From a checkpoint of a small image denoising autoencoder.
Training: soap at rate 0.0026, 3900 steps, batches of 256.
Data: trained on photos of plants, animals and fungi (iNaturalist), 77898 training examples, 12.8 epochs.
Rows from block 6 of the encoder, named by matrix and row number. Each number is 200 + 20 x the weight over its row's rms, rounded and kept within 0 to 999. All counts start at 0. After the name is the row's rms in percent of the matrix's.
# convs0: reduce pointwise conv (encoder.blocks.6.convs.0.weight, 128x256x1x1), inputs 52-103
convs0.0,107,193,202,200,189,212,193,243,200,217,179,215,204,198,226,243,216,156,257,211,181,215,188,180,180,210,227,242,228,196,186,196,214,234,192,181,208,164,202,195,159,182,205,216,226,191,235,199,214,217,182,187,181
convs0.1,100,188,176,209,187,201,196,232,218,230,197,188,221,203,195,222,196,214,165,191,198,212,170,199,199,188,187,174,180,200,208,194,191,197,201,184,202,188,199,186,177,172,227,168,186,186,210,198,249,187,169,218,185
convs0.2,100,200,221,176,221,215,189,216,217,216,232,221,204,207,212,195,174,229,183,203,192,162,183,221,204,190,185,181,200,180,200,210,189,203,184,209,204,200,180,240,165,229,160,172,195,184,199,224,207,201,197,216,158
convs0.3,106,221,168,211,208,186,198,215,207,219,202,198,204,198,193,205,206,223,192,168,235,243,178,196,227,185,214,191,180,228,180,169,208,179,180,202,242,168,225,226,184,222,196,207,201,188,208,221,174,198,199,198,178
convs0.4,099,188,167,227,219,161,227,203,213,208,177,193,234,177,223,203,212,202,167,192,183,209,193,178,205,158,200,200,204,177,189,198,214,176,174,184,179,201,190,191,187,193,188,199,209,195,207,179,238,217,203,205,217
convs0.5,096,211,226,220,169,190,192,224,176,214,218,195,205,261,192,196,203,241,212,189,205,171,189,220,201,220,155,203,177,202,221,209,205,200,216,213,227,219,198,186,199,222,207,198,203,204,184,213,218,212,194,207,172
convs0.6,096,198,210,210,250,215,142,210,214,188,226,203,181,203,187,218,213,190,190,172,157,215,190,231,205,190,209,198,189,223,165,209,202,192,204,211,191,232,189,234,213,206,194,193,189,175,138,196,204,214,208,209,227
convs0.7,092,209,205,238,213,206,125,237,199,235,194,178,180,199,153,255,204,211,233,168,188,197,174,195,220,199,190,221,216,234,192,199,229,175,183,237,198,183,165,181,209,210,189,206,233,175,190,175,219,176,205,207,206
convs0.8,098,186,224,198,211,201,183,182,176,209,198,208,197,236,198,203,168,193,215,217,201,176,196,190,202,226,192,222,227,200,171,175,202,198,211,236,219,200,207,212,243,198,178,173,177,159,206,185,212,189,198,185,178
convs0.9,097,196,197,204,195,194,221,248,192,216,180,232,162,158,190,197,167,190,211,172,195,228,187,206,194,230,202,186,226,227,215,224,218,213,185,229,216,191,181,188,207,210,245,188,230,147,191,231,174,209,205,221,200
convs0.10,089,208,181,219,222,198,210,220,205,179,180,208,202,170,198,181,190,218,172,217,171,204,212,204,220,179,201,227,215,209,214,210,196,181,179,211,183,185,180,179,173,188,185,188,201,188,166,175,221,198,193,201,174
convs0.11,109,208,207,194,177,221,189,212,205,200,199,189,172,205,209,249,219,206,176,198,182,168,209,174,210,215,211,182,191,216,205,188,208,210,208,194,190,199,173,184,189,197,196,238,200,184,190,196,187,193,201,175,173
convs0.12,096,194,194,223,217,197,240,202,212,187,162,214,233,219,200,222,187,186,207,207,194,193,212,226,212,202,219,169,230,221,233,199,192,216,217,249,208,236,194,165,190,164,200,216,215,195,218,193,191,195,187,176,174
convs0.13,106,188,208,208,223,210,185,200,220,193,208,192,212,229,232,194,197,208,211,213,186,192,177,216,204,179,196,196,198,217,196,181,227,214,175,198,167,218,163,231,171,227,208,220,195,193,173,181,204,221,207,191,153
convs0.14,100,205,172,214,200,181,223,220,192,211,169,208,201,180,207,229,212,165,236,210,173,204,196,208,175,212,202,242,195,199,196,193,196,212,217,179,222,184,191,228,198,208,180,229,182,216,180,190,224,195,168,222,202
convs0.15,093,195,209,200,199,225,185,210,197,204,198,182,184,194,235,202,196,183,216,220,190,195,248,205,197,187,171,175,212,210,227,216,205,179,227,181,186,197,200,186,208,181,159,200,193,246,201,197,203,220,217,179,173
convs0.16,095,156,188,177,195,188,176,192,217,195,196,202,191,180,228,207,229,203,186,207,202,199,256,233,202,211,228,221,179,190,198,190,210,254,171,210,201,165,202,162,219,226,204,195,178,211,207,184,202,176,203,185,201
convs0.17,094,229,213,203,189,193,233,202,180,176,242,196,178,217,219,199,198,167,246,201,178,193,179,190,218,179,222,229,221,220,212,207,224,209,201,222,162,230,194,186,196,191,197,178,190,199,174,200,205,218,191,207,210
convs0.18,114,193,184,175,156,216,188,194,184,209,217,201,216,214,228,195,240,175,193,209,164,192,215,240,180,194,202,183,229,204,215,192,193,211,219,182,183,188,207,216,193,220,212,238,190,213,218,156,170,190,172,184,152
convs0.19,093,160,174,178,186,204,247,193,205,224,193,179,191,234,201,172,207,214,197,202,196,204,198,192,201,168,156,203,202,188,195,174,193,209,174,195,199,204,193,177,225,177,195,201,203,179,219,155,188,230,211,196,204
convs0.20,105,222,199,200,186,211,201,168,190,222,186,202,210,202,205,163,209,205,155,229,179,233,171,195,186,217,176,185,190,207,228,225,168,199,220,189,193,219,201,187,183,240,195,203,177,176,223,201,187,199,170,215,218
convs0.21,099,182,205,169,175,173,212,215,184,175,189,188,194,207,230,154,206,186,228,208,198,173,215,182,159,162,206,223,214,188,190,182,183,192,207,209,213,215,176,188,199,238,163,225,235,212,182,185,207,215,200,242,223
convs0.22,097,225,230,216,193,204,218,186,171,174,206,204,210,188,206,175,214,219,227,214,210,194,237,223,202,215,205,202,206,183,191,211,189,198,205,200,201,216,167,209,198,244,187,230,229,190,166,224,202,197,201,192,165
convs0.23,110,216,167,213,199,195,159,158,185,221,179,192,185,219,215,202,209,197,213,189,192,184,193,211,181,171,200,180,216,200,194,218,231,187,200,161,189,152,202,198,214,215,228,197,212,199,203,181,170,221,190,192,179
convs0.24,095,187,184,181,205,192,194,171,201,215,188,166,171,224,206,195,202,173,205,205,212,224,178,185,190,226,155,180,224,220,211,245,185,195,173,211,181,224,209,183,176,213,189,170,204,189,197,205,218,204,163,171,129
convs0.25,100,228,180,184,209,210,205,218,174,232,231,200,219,180,214,206,231,236,219,193,211,240,223,141,169,229,204,192,211,178,244,191,198,204,203,206,198,204,184,229,212,195,183,196,202,202,167,191,188,186,199,179,170
convs0.26,103,205,155,201,202,239,196,194,225,190,207,192,216,196,224,229,200,208,204,192,195,182,208,196,189,193,213,206,238,186,203,162,222,220,172,217,226,215,198,199,201,241,213,211,211,178,207,195,209,183,206,169,212
convs0.27,101,204,205,192,186,172,183,183,170,234,209,232,171,191,234,223,210,191,237,189,196,191,169,207,216,216,217,205,216,204,188,201,183,171,215,198,215,198,211,154,166,190,200,170,192,208,219,177,176,202,224,210,210
convs0.28,103,201,181,189,199,165,219,187,205,219,186,227,157,199,238,192,206,233,202,196,213,209,219,217,169,191,219,208,218,221,198,193,188,227,205,225,207,209,177,179,191,228,203,174,219,203,216,171,204,181,212,201,117
convs0.29,104,192,183,225,216,207,206,216,202,236,141,247,189,194,209,201,203,216,227,175,201,144,184,191,189,204,196,172,182,197,185,205,200,206,231,201,214,207,200,202,178,183,202,215,217,218,214,210,213,173,177,184,214
convs0.30,096,190,194,219,187,180,214,187,213,208,186,206,230,186,192,182,193,207,210,222,216,192,185,201,212,211,167,231,223,183,193,167,230,171,181,213,201,224,193,169,160,193,187,182,232,194,171,219,185,184,183,208,223
convs0.31,100,170,188,234,178,218,185,214,210,217,208,187,221,191,206,186,219,224,247,195,152,205,180,167,191,185,168,215,205,171,220,201,213,242,160,219,192,222,155,156,188,169,197,218,204,184,191,239,196,198,232,193,221
convs0.32,101,210,165,156,202,178,205,200,223,178,188,205,203,175,199,195,196,179,204,177,217,171,222,202,214,194,174,225,237,217,225,230,221,223,171,222,199,206,220,193,214,224,210,191,242,209,184,171,224,173,216,186,207
convs0.33,104,178,191,223,227,181,211,167,198,189,208,222,198,198,173,196,207,195,173,168,200,223,183,239,212,188,206,206,177,250,193,153,197,185,166,210,198,203,188,190,207,210,197,217,198,151,192,223,210,226,206,240,199
convs0.34,104,199,213,165,187,182,202,194,207,201,228,206,209,169,189,177,172,217,224,194,169,192,215,216,188,202,206,210,210,228,182,233,232,202,218,158,185,195,241,179,188,204,224,178,220,217,218,223,216,199,184,199,195
convs0.35,103,227,206,187,144,193,214,218,191,226,211,185,207,177,193,239,178,192,223,210,212,195,219,196,171,186,196,199,231,190,220,191,223,186,206,205,205,221,231,200,186,191,186,187,205,175,195,172,185,199,199,187,230
convs0.36,095,191,224,215,189,140,162,208,172,177,150,199,178,204,203,208,191,208,193,228,172,211,232,211,210,153,228,241,231,182,171,184,194,224,199,144,214,212,180,200,207,227,166,213,192,186,205,178,230,175,200,186,226
convs0.37,108,192,191,181,216,216,163,180,178,220,187,207,216,191,195,167,172,191,201,196,186,230,188,226,157,237,182,193,201,223,224,225,221,199,192,199,218,192,199,185,195,221,226,161,197,186,178,221,191,216,206,195,127
convs0.38,104,180,198,196,208,191,136,220,210,184,224,237,181,190,205,156,174,204,216,182,206,186,181,196,200,217,222,190,230,164,214,143,225,165,170,256,170,251,222,230,185,212,195,230,174,195,174,211,205,195,185,167,212
convs0.39,103,204,192,211,242,208,181,228,166,187,183,222,219,215,198,230,199,179,205,187,212,189,213,178,184,184,172,189,172,193,185,247,193,185,174,220,182,192,210,206,204,252,202,190,193,183,200,200,243,228,168,170,160
convs0.40,089,253,204,192,162,203,214,202,196,189,192,184,201,237,140,172,179,198,199,160,175,193,200,187,170,206,224,177,210,170,193,190,195,228,207,191,193,207,196,223,201,189,195,188,225,218,210,163,217,189,210,160,211
convs0.41,097,169,209,163,230,195,185,238,218,219,210,181,204,177,195,217,211,210,167,178,214,223,203,213,199,166,196,178,234,188,212,211,204,195,192,204,191,209,203,226,200,229,176,168,195,177,191,238,223,153,190,198,157
convs0.42,094,198,216,159,214,235,178,166,239,193,196,194,209,201,214,213,224,242,220,193,232,167,213,215,249,205,179,193,218,197,187,187,197,190,181,194,183,195,175,190,204,206,193,221,241,213,203,223,199,178,211,205,179
convs0.43,096,149,192,235,186,191,212,228,197,218,179,223,175,173,180,170,240,183,242,206,177,221,192,205,198,198,193,191,180,224,242,191,221,184,215,202,180,191,205,197,192,234,210,212,198,197,187,171,179,161,183,233,197
convs0.44,104,218,176,175,229,226,185,203,201,169,190,194,215,216,156,188,210,219,168,213,218,215,191,234,216,190,204,194,175,189,203,197,209,229,178,226,208,169,241,211,199,187,245,241,194,194,244,207,202,182,157,219,205
convs0.45,096,187,196,176,182,167,212,196,168,229,206,221,218,184,199,205,185,170,208,204,197,201,228,205,177,207,203,217,187,199,202,237,205,191,184,192,153,195,208,199,212,192,209,159,211,215,200,206,227,197,191,208,200
convs0.46,106,205,203,216,201,183,221,241,191,211,185,230,194,179,231,158,208,199,215,234,134,214,219,214,186,213,221,219,191,192,162,174,152,195,192,214,206,180,206,181,218,198,189,207,196,220,197,199,201,231,206,214,202
convs0.47,102,215,182,186,216,214,209,185,207,209,196,167,197,201,192,224,187,211,193,172,208,205,203,195,196,223,187,196,169,160,186,192,180,151,230,196,222,171,212,215,214,230,218,181,214,191,201,179,197,197,202,226,187
convs0.48,107,219,214,211,182,210,252,179,195,194,182,212,201,198,226,208,174,202,195,214,215,218,156,191,184,189,198,191,228,149,180,220,198,214,210,195,186,222,199,238,194,193,195,234,195,210,205,180,199,170,212,175,264
convs0.49,097,194,195,194,181,170,235,215,231,227,212,172,191,196,215,201,173,205,207,170,188,225,198,184,198,196,177,212,191,219,211,222,197,231,166,192,165,193,211,187,194,192,191,245,227,183,202,228,191,199,189,215,175
convs0.50,101,163,175,203,218,203,226,205,209,219,201,200,199,220,192,188,188,209,218,222,241,218,190,203,202,168,220,225,168,191,219,200,192,217,202,192,192,233,201,216,215,175,194,196,178,152,193,203,153,219,209,184,184
convs0.51,097,178,177,214,188,199,198,161,222,213,194,202,186,185,194,219,192,209,199,169,149,217,206,180,188,176,172,172,182,187,178,175,247,176,218,196,187,224,219,188,200,223,180,215,194,161,179,206,187,199,240,208,207
convs0.52,094,184,183,229,235,200,229,204,217,211,209,223,217,187,179,180,166,182,188,187,209,206,210,227,183,190,215,198,194,193,164,207,203,193,213,221,184,168,209,178,199,211,219,216,179,164,204,234,195,182,217,183,195
convs0.53,097,228,278,214,221,188,236,185,229,190,165,153,216,231,189,207,178,223,224,182,224,173,219,226,246,193,227,188,209,205,199,179,200,181,208,189,210,225,203,232,225,175,187,194,221,205,175,207,218,198,170,217,224
convs0.54,113,213,203,174,198,220,226,198,203,203,224,224,221,166,172,160,201,211,175,201,209,226,211,201,164,176,182,183,190,203,179,198,205,187,196,204,186,200,225,188,199,176,194,212,197,200,185,205,218,220,188,190,187
convs0.55,101,189,188,191,212,182,208,184,185,214,175,192,167,194,237,205,205,218,169,198,194,204,179,173,210,200,226,213,203,191,195,191,213,182,216,245,186,221,201,175,142,137,198,215,201,227,215,200,208,193,209,193,204
convs0.56,095,213,193,209,230,229,198,202,204,184,206,176,200,172,185,207,206,179,187,189,192,230,187,182,182,205,200,201,219,163,219,232,175,200,201,189,213,209,201,204,203,202,248,200,189,192,154,218,175,202,166,190,210
convs0.57,102,191,195,236,218,158,170,226,213,196,205,172,218,163,190,216,167,165,192,202,184,194,198,190,198,224,196,190,221,193,197,186,235,172,233,165,191,190,208,204,191,183,205,216,186,174,196,244,202,197,190,188,229
convs0.58,100,215,182,199,176,199,170,215,191,224,192,187,193,199,207,233,182,219,185,227,239,220,203,214,211,162,191,205,198,214,173,172,202,192,227,204,210,186,209,207,178,177,205,174,189,185,196,207,179,189,226,192,206
convs0.59,094,167,163,201,212,177,214,178,187,228,213,188,208,211,210,183,231,204,231,177,188,212,196,207,212,224,199,185,196,166,182,204,179,255,205,189,177,210,188,180,199,169,157,203,201,191,224,200,164,197,181,237,214
convs0.60,103,224,217,197,171,196,205,194,228,179,208,216,199,228,185,188,248,197,179,174,196,214,211,212,198,205,161,188,175,201,171,197,164,212,212,190,200,216,194,217,191,208,193,206,189,215,230,213,228,210,179,176,176
convs0.61,099,205,192,180,211,207,204,189,196,189,215,187,182,165,186,226,173,209,173,179,216,227,238,195,215,198,159,184,191,190,201,186,159,188,210,209,203,203,205,200,180,164,196,207,169,239,223,228,216,232,186,189,231
convs0.62,103,176,194,210,218,279,225,199,208,217,216,223,219,198,159,190,179,180,232,225,210,181,200,162,239,199,165,225,162,196,209,198,184,201,213,181,188,207,205,183,231,245,193,187,192,224,188,186,208,216,195,207,193
convs0.63,103,185,211,211,197,220,210,199,197,203,184,240,195,186,202,192,231,207,209,201,181,193,237,194,205,183,224,203,199,182,195,168,206,206,206,181,195,209,224,231,213,207,196,219,163,227,188,217,200,219,215,218,195
convs0.64,098,219,172,230,210,200,187,211,192,202,189,238,192,204,173,221,214,197,173,211,180,203,173,204,206,211,267,168,206,196,174,195,201,160,189,184,199,177,153,223,169,240,182,180,211,191,186,197,182,224,208,211,226
convs0.65,101,216,179,211,157,203,207,171,227,184,179,187,204,175,228,226,181,207,184,231,190,201,198,178,238,227,207,198,199,171,213,180,209,191,201,260,213,181,219,220,199,208,189,219,199,231,237,209,206,193,194,164,218
convs0.66,105,223,216,205,191,203,195,226,215,185,201,177,194,197,149,222,198,159,237,212,233,151,202,244,191,146,183,186,237,203,183,204,219,207,205,186,174,214,191,209,191,205,216,200,156,179,160,243,214,180,207,191,211
convs0.67,099,226,216,215,235,199,180,193,219,211,205,202,174,221,203,187,205,186,195,215,171,240,216,182,220,212,206,196,206,216,168,202,215,221,201,206,201,188,202,238,167,169,211,191,205,174,210,209,195,200,176,181,181
convs0.68,102,183,203,192,164,246,192,173,192,228,181,199,205,216,187,192,205,178,185,194,222,242,186,223,204,220,184,214,189,254,198,208,205,219,213,213,234,185,214,180,212,258,223,200,192,239,217,200,189,222,162,178,213
convs0.69,096,226,167,238,162,188,164,215,213,235,204,177,233,182,200,245,206,221,218,192,198,223,225,206,208,175,208,212,195,238,196,192,194,242,226,178,185,177,191,223,185,213,195,207,210,202,155,198,204,201,203,194,216
convs0.70,096,190,236,212,216,224,204,199,219,192,223,192,223,194,163,218,189,200,212,187,200,233,196,154,181,179,208,170,200,208,204,219,196,179,187,214,225,210,196,235,181,211,195,193,186,181,223,222,207,215,159,206,169
convs0.71,108,208,184,216,215,202,172,184,246,184,209,210,239,189,209,208,203,231,234,168,237,211,193,228,220,201,212,230,182,174,225,200,207,208,187,198,191,161,184,201,201,174,221,214,202,217,201,187,207,202,204,185,211
convs0.72,106,184,166,202,191,197,176,182,199,217,217,190,186,206,168,212,184,190,166,190,174,227,202,162,240,208,195,197,185,224,198,217,194,206,215,165,178,184,202,210,223,232,218,185,214,175,225,208,221,192,187,200,219
convs0.73,101,198,183,183,206,184,222,158,214,192,177,209,217,226,184,229,187,154,239,198,199,202,179,246,194,208,192,198,225,179,205,199,195,225,177,196,182,179,177,209,197,207,192,199,164,204,173,209,194,210,198,176,205
convs0.74,104,197,179,230,183,208,122,227,205,190,196,184,190,181,194,185,197,228,158,154,175,212,189,142,211,208,235,191,222,216,206,179,170,183,226,216,216,196,188,181,185,217,220,209,223,171,167,178,172,187,207,173,241
convs0.75,094,212,185,189,196,212,176,181,210,237,210,211,227,223,224,202,191,180,194,173,183,175,187,225,196,252,205,183,178,223,199,193,204,185,208,212,218,208,222,207,195,159,174,217,218,177,183,179,170,251,194,205,212
convs0.76,094,198,176,167,161,197,206,188,189,179,224,208,222,165,195,229,217,179,188,214,179,185,199,213,233,198,198,215,168,177,147,169,180,179,212,203,207,203,218,202,215,216,204,185,228,223,185,190,202,199,209,215,199
convs0.77,095,194,203,168,155,209,168,206,238,215,160,194,202,178,207,218,191,204,213,183,184,236,214,201,231,193,209,164,198,204,214,179,158,179,239,184,204,195,221,218,182,197,226,224,169,197,206,230,229,213,211,221,225
convs0.78,099,219,196,169,190,164,194,207,209,179,239,146,205,196,180,192,222,163,211,203,203,187,210,158,232,179,201,242,185,183,209,251,191,153,182,215,210,203,225,188,191,174,178,213,195,193,201,189,212,186,192,165,213
convs0.79,097,179,215,164,194,213,204,207,198,208,226,180,193,188,196,235,229,213,217,201,244,195,205,185,226,189,245,209,206,174,228,204,212,182,219,187,164,198,228,207,182,168,190,197,166,217,162,225,205,216,194,203,198
convs0.80,094,175,192,209,205,189,243,180,205,190,202,189,226,183,181,189,180,214,229,208,183,217,167,189,170,197,218,181,229,198,183,210,199,181,199,220,173,187,184,208,196,187,181,179,271,177,188,191,183,198,199,192,229
convs0.81,092,189,237,208,178,184,158,232,181,178,186,211,206,172,179,211,206,181,193,225,209,164,189,200,221,227,203,189,210,182,211,212,200,199,212,215,193,228,231,172,189,173,200,188,210,192,211,188,214,188,179,173,170
convs0.82,101,235,198,197,182,236,187,201,207,246,224,207,203,216,179,186,217,211,192,203,202,214,177,213,225,184,238,226,155,204,200,233,199,163,226,168,186,205,195,163,159,164,161,218,203,167,227,162,202,210,211,219,201
convs0.83,099,189,176,221,181,208,175,221,212,214,207,223,206,180,160,226,193,203,201,218,148,206,203,194,192,206,232,246,218,162,215,189,213,231,213,239,189,217,218,203,205,230,228,208,187,195,163,199,180,220,190,153,229
convs0.84,088,189,193,199,185,200,201,211,217,220,175,187,215,198,187,220,197,217,219,172,191,190,274,201,219,244,223,186,208,147,242,202,193,249,188,197,202,195,205,194,205,211,209,201,199,204,183,207,173,209,162,172,191
convs0.85,093,207,222,220,196,197,274,178,183,178,210,198,236,208,201,193,196,180,203,191,192,196,215,181,228,189,192,206,191,189,190,222,192,188,210,210,200,222,194,203,159,186,183,216,214,210,212,173,185,200,223,223,225
convs0.86,099,199,237,197,152,221,223,206,236,182,254,209,209,201,181,116,225,158,212,204,218,244,234,222,172,188,209,187,202,178,226,201,181,197,221,205,181,214,204,163,225,181,214,189,158,212,225,209,200,196,218,182,219
convs0.87,106,204,188,200,212,219,206,183,184,226,197,180,231,210,237,211,223,201,196,217,250,208,228,168,158,191,235,182,198,165,188,185,165,226,204,205,223,215,229,224,218,225,171,217,216,179,200,203,178,209,156,205,251
convs0.88,089,188,189,220,212,223,170,183,204,240,184,184,186,177,179,227,200,189,176,203,235,205,208,170,206,221,174,229,206,178,185,209,216,221,181,203,188,224,200,228,208,206,206,185,193,204,229,222,244,220,214,195,192
convs0.89,097,190,180,191,170,164,177,188,184,233,197,193,221,184,208,188,169,184,188,206,218,179,239,216,204,183,191,226,161,229,233,232,202,227,195,171,189,224,199,217,188,182,213,189,176,218,190,218,204,185,197,206,227
convs0.90,097,189,194,252,194,190,196,189,184,216,188,192,203,209,177,174,206,186,213,211,191,162,216,212,206,194,184,218,251,190,242,243,176,223,192,203,193,178,183,195,188,210,207,221,173,232,178,175,172,210,180,202,221
convs0.91,103,183,232,214,180,193,177,247,159,201,186,168,189,195,203,199,199,186,189,201,172,212,205,204,214,200,216,238,206,197,159,206,217,206,208,209,249,209,241,214,207,205,193,179,196,212,195,165,197,190,158,164,209
convs0.92,108,187,192,207,206,180,162,211,174,231,187,194,200,222,164,214,210,248,186,196,215,177,200,170,202,170,202,209,216,220,215,229,171,199,218,202,232,193,211,219,148,236,191,212,228,188,173,198,202,202,216,179,183
convs0.93,097,217,196,179,219,187,226,210,203,181,205,185,187,234,192,195,225,199,210,178,217,184,209,210,214,212,185,177,202,219,215,190,226,178,195,219,161,181,230,233,171,144,177,203,209,188,161,184,167,191,176,157,168
convs0.94,101,207,210,155,161,206,197,188,183,192,199,212,187,188,189,218,220,186,197,174,187,200,201,215,163,226,231,189,198,247,178,173,210,206,225,196,219,228,222,211,195,153,237,206,216,203,220,221,226,172,174,211,165
convs0.95,096,219,180,202,226,201,174,183,220,195,199,200,216,186,219,170,200,181,187,175,232,259,196,183,184,181,206,196,195,180,222,210,188,176,182,185,182,203,216,207,191,198,207,189,198,203,178,195,213,207,192,183,177
convs0.96,099,182,199,183,211,191,217,196,235,187,199,186,205,190,237,211,214,256,198,192,199,230,206,193,210,155,199,208,204,213,205,209,175,189,199,154,248,243,208,199,198,217,171,184,198,198,214,206,201,222,232,183,175
convs0.97,095,199,170,157,200,181,189,211,190,220,167,202,179,213,206,174,199,224,220,198,163,210,213,211,196,232,189,177,250,203,214,186,203,202,202,208,217,158,188,157,190,219,189,217,204,231,196,171,217,203,167,182,210
convs0.98,110,210,207,176,234,213,197,161,219,194,215,210,180,190,207,180,202,204,174,203,215,214,196,200,202,202,231,228,174,225,190,190,222,200,188,216,186,144,177,204,186,186,212,253,190,222,219,227,202,204,206,191,174
convs0.99,096,206,186,204,176,179,217,197,192,214,176,213,194,186,190,217,146,175,214,228,218,183,183,215,166,208,152,183,206,231,211,224,232,190,213,209,201,192,212,183,206,218,234,152,153,217,175,181,206,178,180,180,201
convs0.100,105,226,211,184,214,194,166,188,203,182,191,183,211,216,200,228,175,196,223,235,217,205,217,215,195,210,219,209,199,177,181,157,179,216,206,171,232,196,198,215,177,216,202,186,187,219,184,210,164,202,187,192,211
convs0.101,103,190,201,188,203,208,202,208,181,216,172,190,202,198,256,180,195,202,193,176,208,203,206,198,216,204,223,181,190,241,196,186,230,211,197,191,179,190,164,205,173,194,215,190,204,206,205,200,180,203,167,181,188
convs0.102,102,218,208,218,198,200,173,200,192,196,197,214,192,235,223,197,191,181,199,203,198,217,203,207,194,185,178,216,170,210,178,203,166,184,198,258,225,236,197,209,218,191,192,194,179,165,235,211,191,205,188,178,213
convs0.103,107,217,194,200,208,189,213,225,195,204,236,188,203,221,170,228,195,151,202,211,168,205,166,211,251,207,204,160,196,200,195,197,194,230,196,186,201,220,210,230,210,205,202,180,165,187,191,165,210,187,204,193,188
convs0.104,102,203,221,218,185,219,175,191,196,170,199,177,189,186,228,218,200,212,222,174,206,221,192,156,223,220,148,178,179,182,211,178,186,168,195,224,202,198,183,184,174,197,188,189,209,207,159,167,210,225,165,189,198
convs0.105,099,196,193,186,199,198,182,181,199,190,238,212,205,217,212,178,187,179,222,215,166,208,204,203,186,180,231,178,221,217,223,188,211,214,202,165,217,244,233,192,222,212,184,163,185,193,173,211,170,144,195,178,212
convs0.106,106,205,214,213,222,182,174,227,208,170,188,179,186,220,209,207,195,209,203,215,185,159,194,185,210,211,167,178,183,209,206,191,194,203,205,227,235,198,223,193,186,176,198,179,204,177,205,225,182,200,214,202,226
convs0.107,108,225,199,204,206,176,226,192,199,204,204,178,165,197,236,130,190,216,199,205,197,185,212,221,196,207,257,213,202,173,191,204,196,204,186,189,208,147,208,193,186,197,222,209,218,241,248,185,176,224,212,213,203
convs0.108,103,192,177,170,207,203,179,207,223,225,158,181,198,160,199,195,164,187,183,181,193,232,222,178,209,200,199,238,185,209,167,196,164,194,173,210,179,175,189,229,186,213,219,203,194,221,191,204,190,189,237,206,208
convs0.109,111,202,179,232,218,164,192,182,178,176,222,157,189,209,212,208,223,196,215,249,193,180,218,204,153,185,193,195,186,204,183,220,150,213,172,215,194,210,198,207,165,211,187,194,228,199,194,203,213,177,213,200,191
convs0.110,115,187,198,207,200,221,202,183,187,199,215,208,178,197,200,187,191,192,198,217,246,163,184,212,186,227,202,210,234,209,197,217,189,194,208,250,156,187,195,204,198,204,215,196,190,209,226,182,212,216,161,201,206
convs0.111,101,186,189,210,229,199,154,227,191,179,210,193,211,177,204,225,230,231,190,192,189,195,188,174,235,215,217,193,201,223,202,157,229,207,204,208,202,238,206,197,199,201,217,214,205,172,213,210,210,191,219,188,214
convs0.112,097,184,195,240,233,189,214,192,169,171,208,200,152,201,211,165,189,211,186,209,221,221,185,223,221,229,173,184,199,218,204,204,177,151,213,229,219,185,229,222,197,172,214,202,195,188,223,198,203,169,170,224,178
convs0.113,081,210,203,200,168,175,206,231,214,219,186,200,231,183,190,184,180,199,189,200,202,192,225,213,139,239,205,206,211,231,203,196,214,172,213,179,204,239,241,178,211,191,185,193,176,182,215,230,211,204,179,217,222
convs0.114,107,210,219,206,210,198,216,242,209,168,236,213,217,215,204,194,198,190,215,177,211,210,207,223,166,196,189,193,191,214,216,205,166,174,186,202,210,200,225,222,251,170,189,162,228,232,193,203,186,191,178,217,182
convs0.115,104,187,198,233,218,226,232,187,214,152,215,229,224,215,215,173,178,187,219,185,179,194,202,177,221,186,168,192,219,177,204,227,206,227,199,176,247,223,233,206,200,202,204,194,201,206,173,210,197,188,208,222,189
convs0.116,103,178,220,187,172,196,196,184,197,182,209,271,186,217,197,193,183,208,209,219,227,210,207,227,153,208,179,169,206,191,186,202,193,201,210,197,196,211,205,223,223,203,170,186,176,220,185,242,169,205,174,239,191
convs0.117,100,196,214,198,229,209,210,196,216,203,212,201,163,205,161,208,174,206,220,227,185,209,193,189,215,220,181,170,200,174,192,192,199,219,231,199,206,178,178,172,205,194,216,210,215,202,204,226,205,193,201,194,192
convs0.118,093,198,199,164,207,192,206,194,195,186,232,181,217,227,162,192,222,186,195,218,204,205,183,199,212,194,173,190,212,214,211,215,233,200,198,207,197,182,180,198,188,202,226,201,222,213,183,218,173,205,185,215,190
convs0.119,092,188,199,242,177,231,198,240,204,189,189,222,192,225,172,205,208,182,191,182,181,217,204,206,213,199,214,186,213,186,186,172,215,161,200,179,190,200,195,208,197,155,235,177,207,202,192,220,207,208,213,213,227
convs0.120,105,205,183,183,186,196,208,194,185,217,211,223,202,207,191,176,223,192,196,179,175,220,224,200,196,196,201,183,197,174,201,202,181,235,221,169,216,206,165,169,191,213,191,189,211,200,184,197,183,201,208,200,156
convs0.121,098,197,201,222,202,223,165,202,214,211,216,195,201,204,219,227,211,239,194,198,183,198,181,207,226,226,153,199,182,183,213,225,222,208,225,242,183,189,170,180,205,194,204,211,204,166,214,198,209,194,167,197,225
convs0.122,091,165,178,215,191,213,204,196,171,181,172,158,193,216,175,192,185,210,190,215,213,194,194,220,215,197,234,248,201,214,216,197,237,146,232,235,203,186,228,198,183,155,184,209,161,217,177,200,232,181,202,224,201
convs0.123,097,150,212,196,243,198,196,199,207,187,219,182,209,226,214,153,204,189,225,198,200,157,214,216,205,191,190,246,216,178,233,229,211,188,189,199,190,214,196,198,197,224,171,195,187,203,215,218,195,178,176,200,173
convs0.124,098,200,180,203,212,199,181,207,195,213,206,188,199,207,214,234,208,191,206,199,203,198,208,212,224,215,201,184,197,188,181,173,211,180,207,188,187,189,189,198,194,188,220,170,195,239,169,201,250,233,194,156,175
convs0.125,099,190,213,200,215,209,207,166,201,242,189,166,200,200,232,172,196,196,218,189,175,195,202,201,170,207,209,222,163,214,234,182,233,185,205,191,168,193,216,190,159,215,197,175,200,237,187,184,214,245,195,200,211
convs0.126,100,160,229,168,222,232,244,209,204,194,210,204,213,203,218,195,211,228,188,192,218,166,217,190,180,211,207,209,222,163,199,209,162,204,211,195,219,217,230,203,218,231,208,167,169,188,224,202,178,209,204,183,186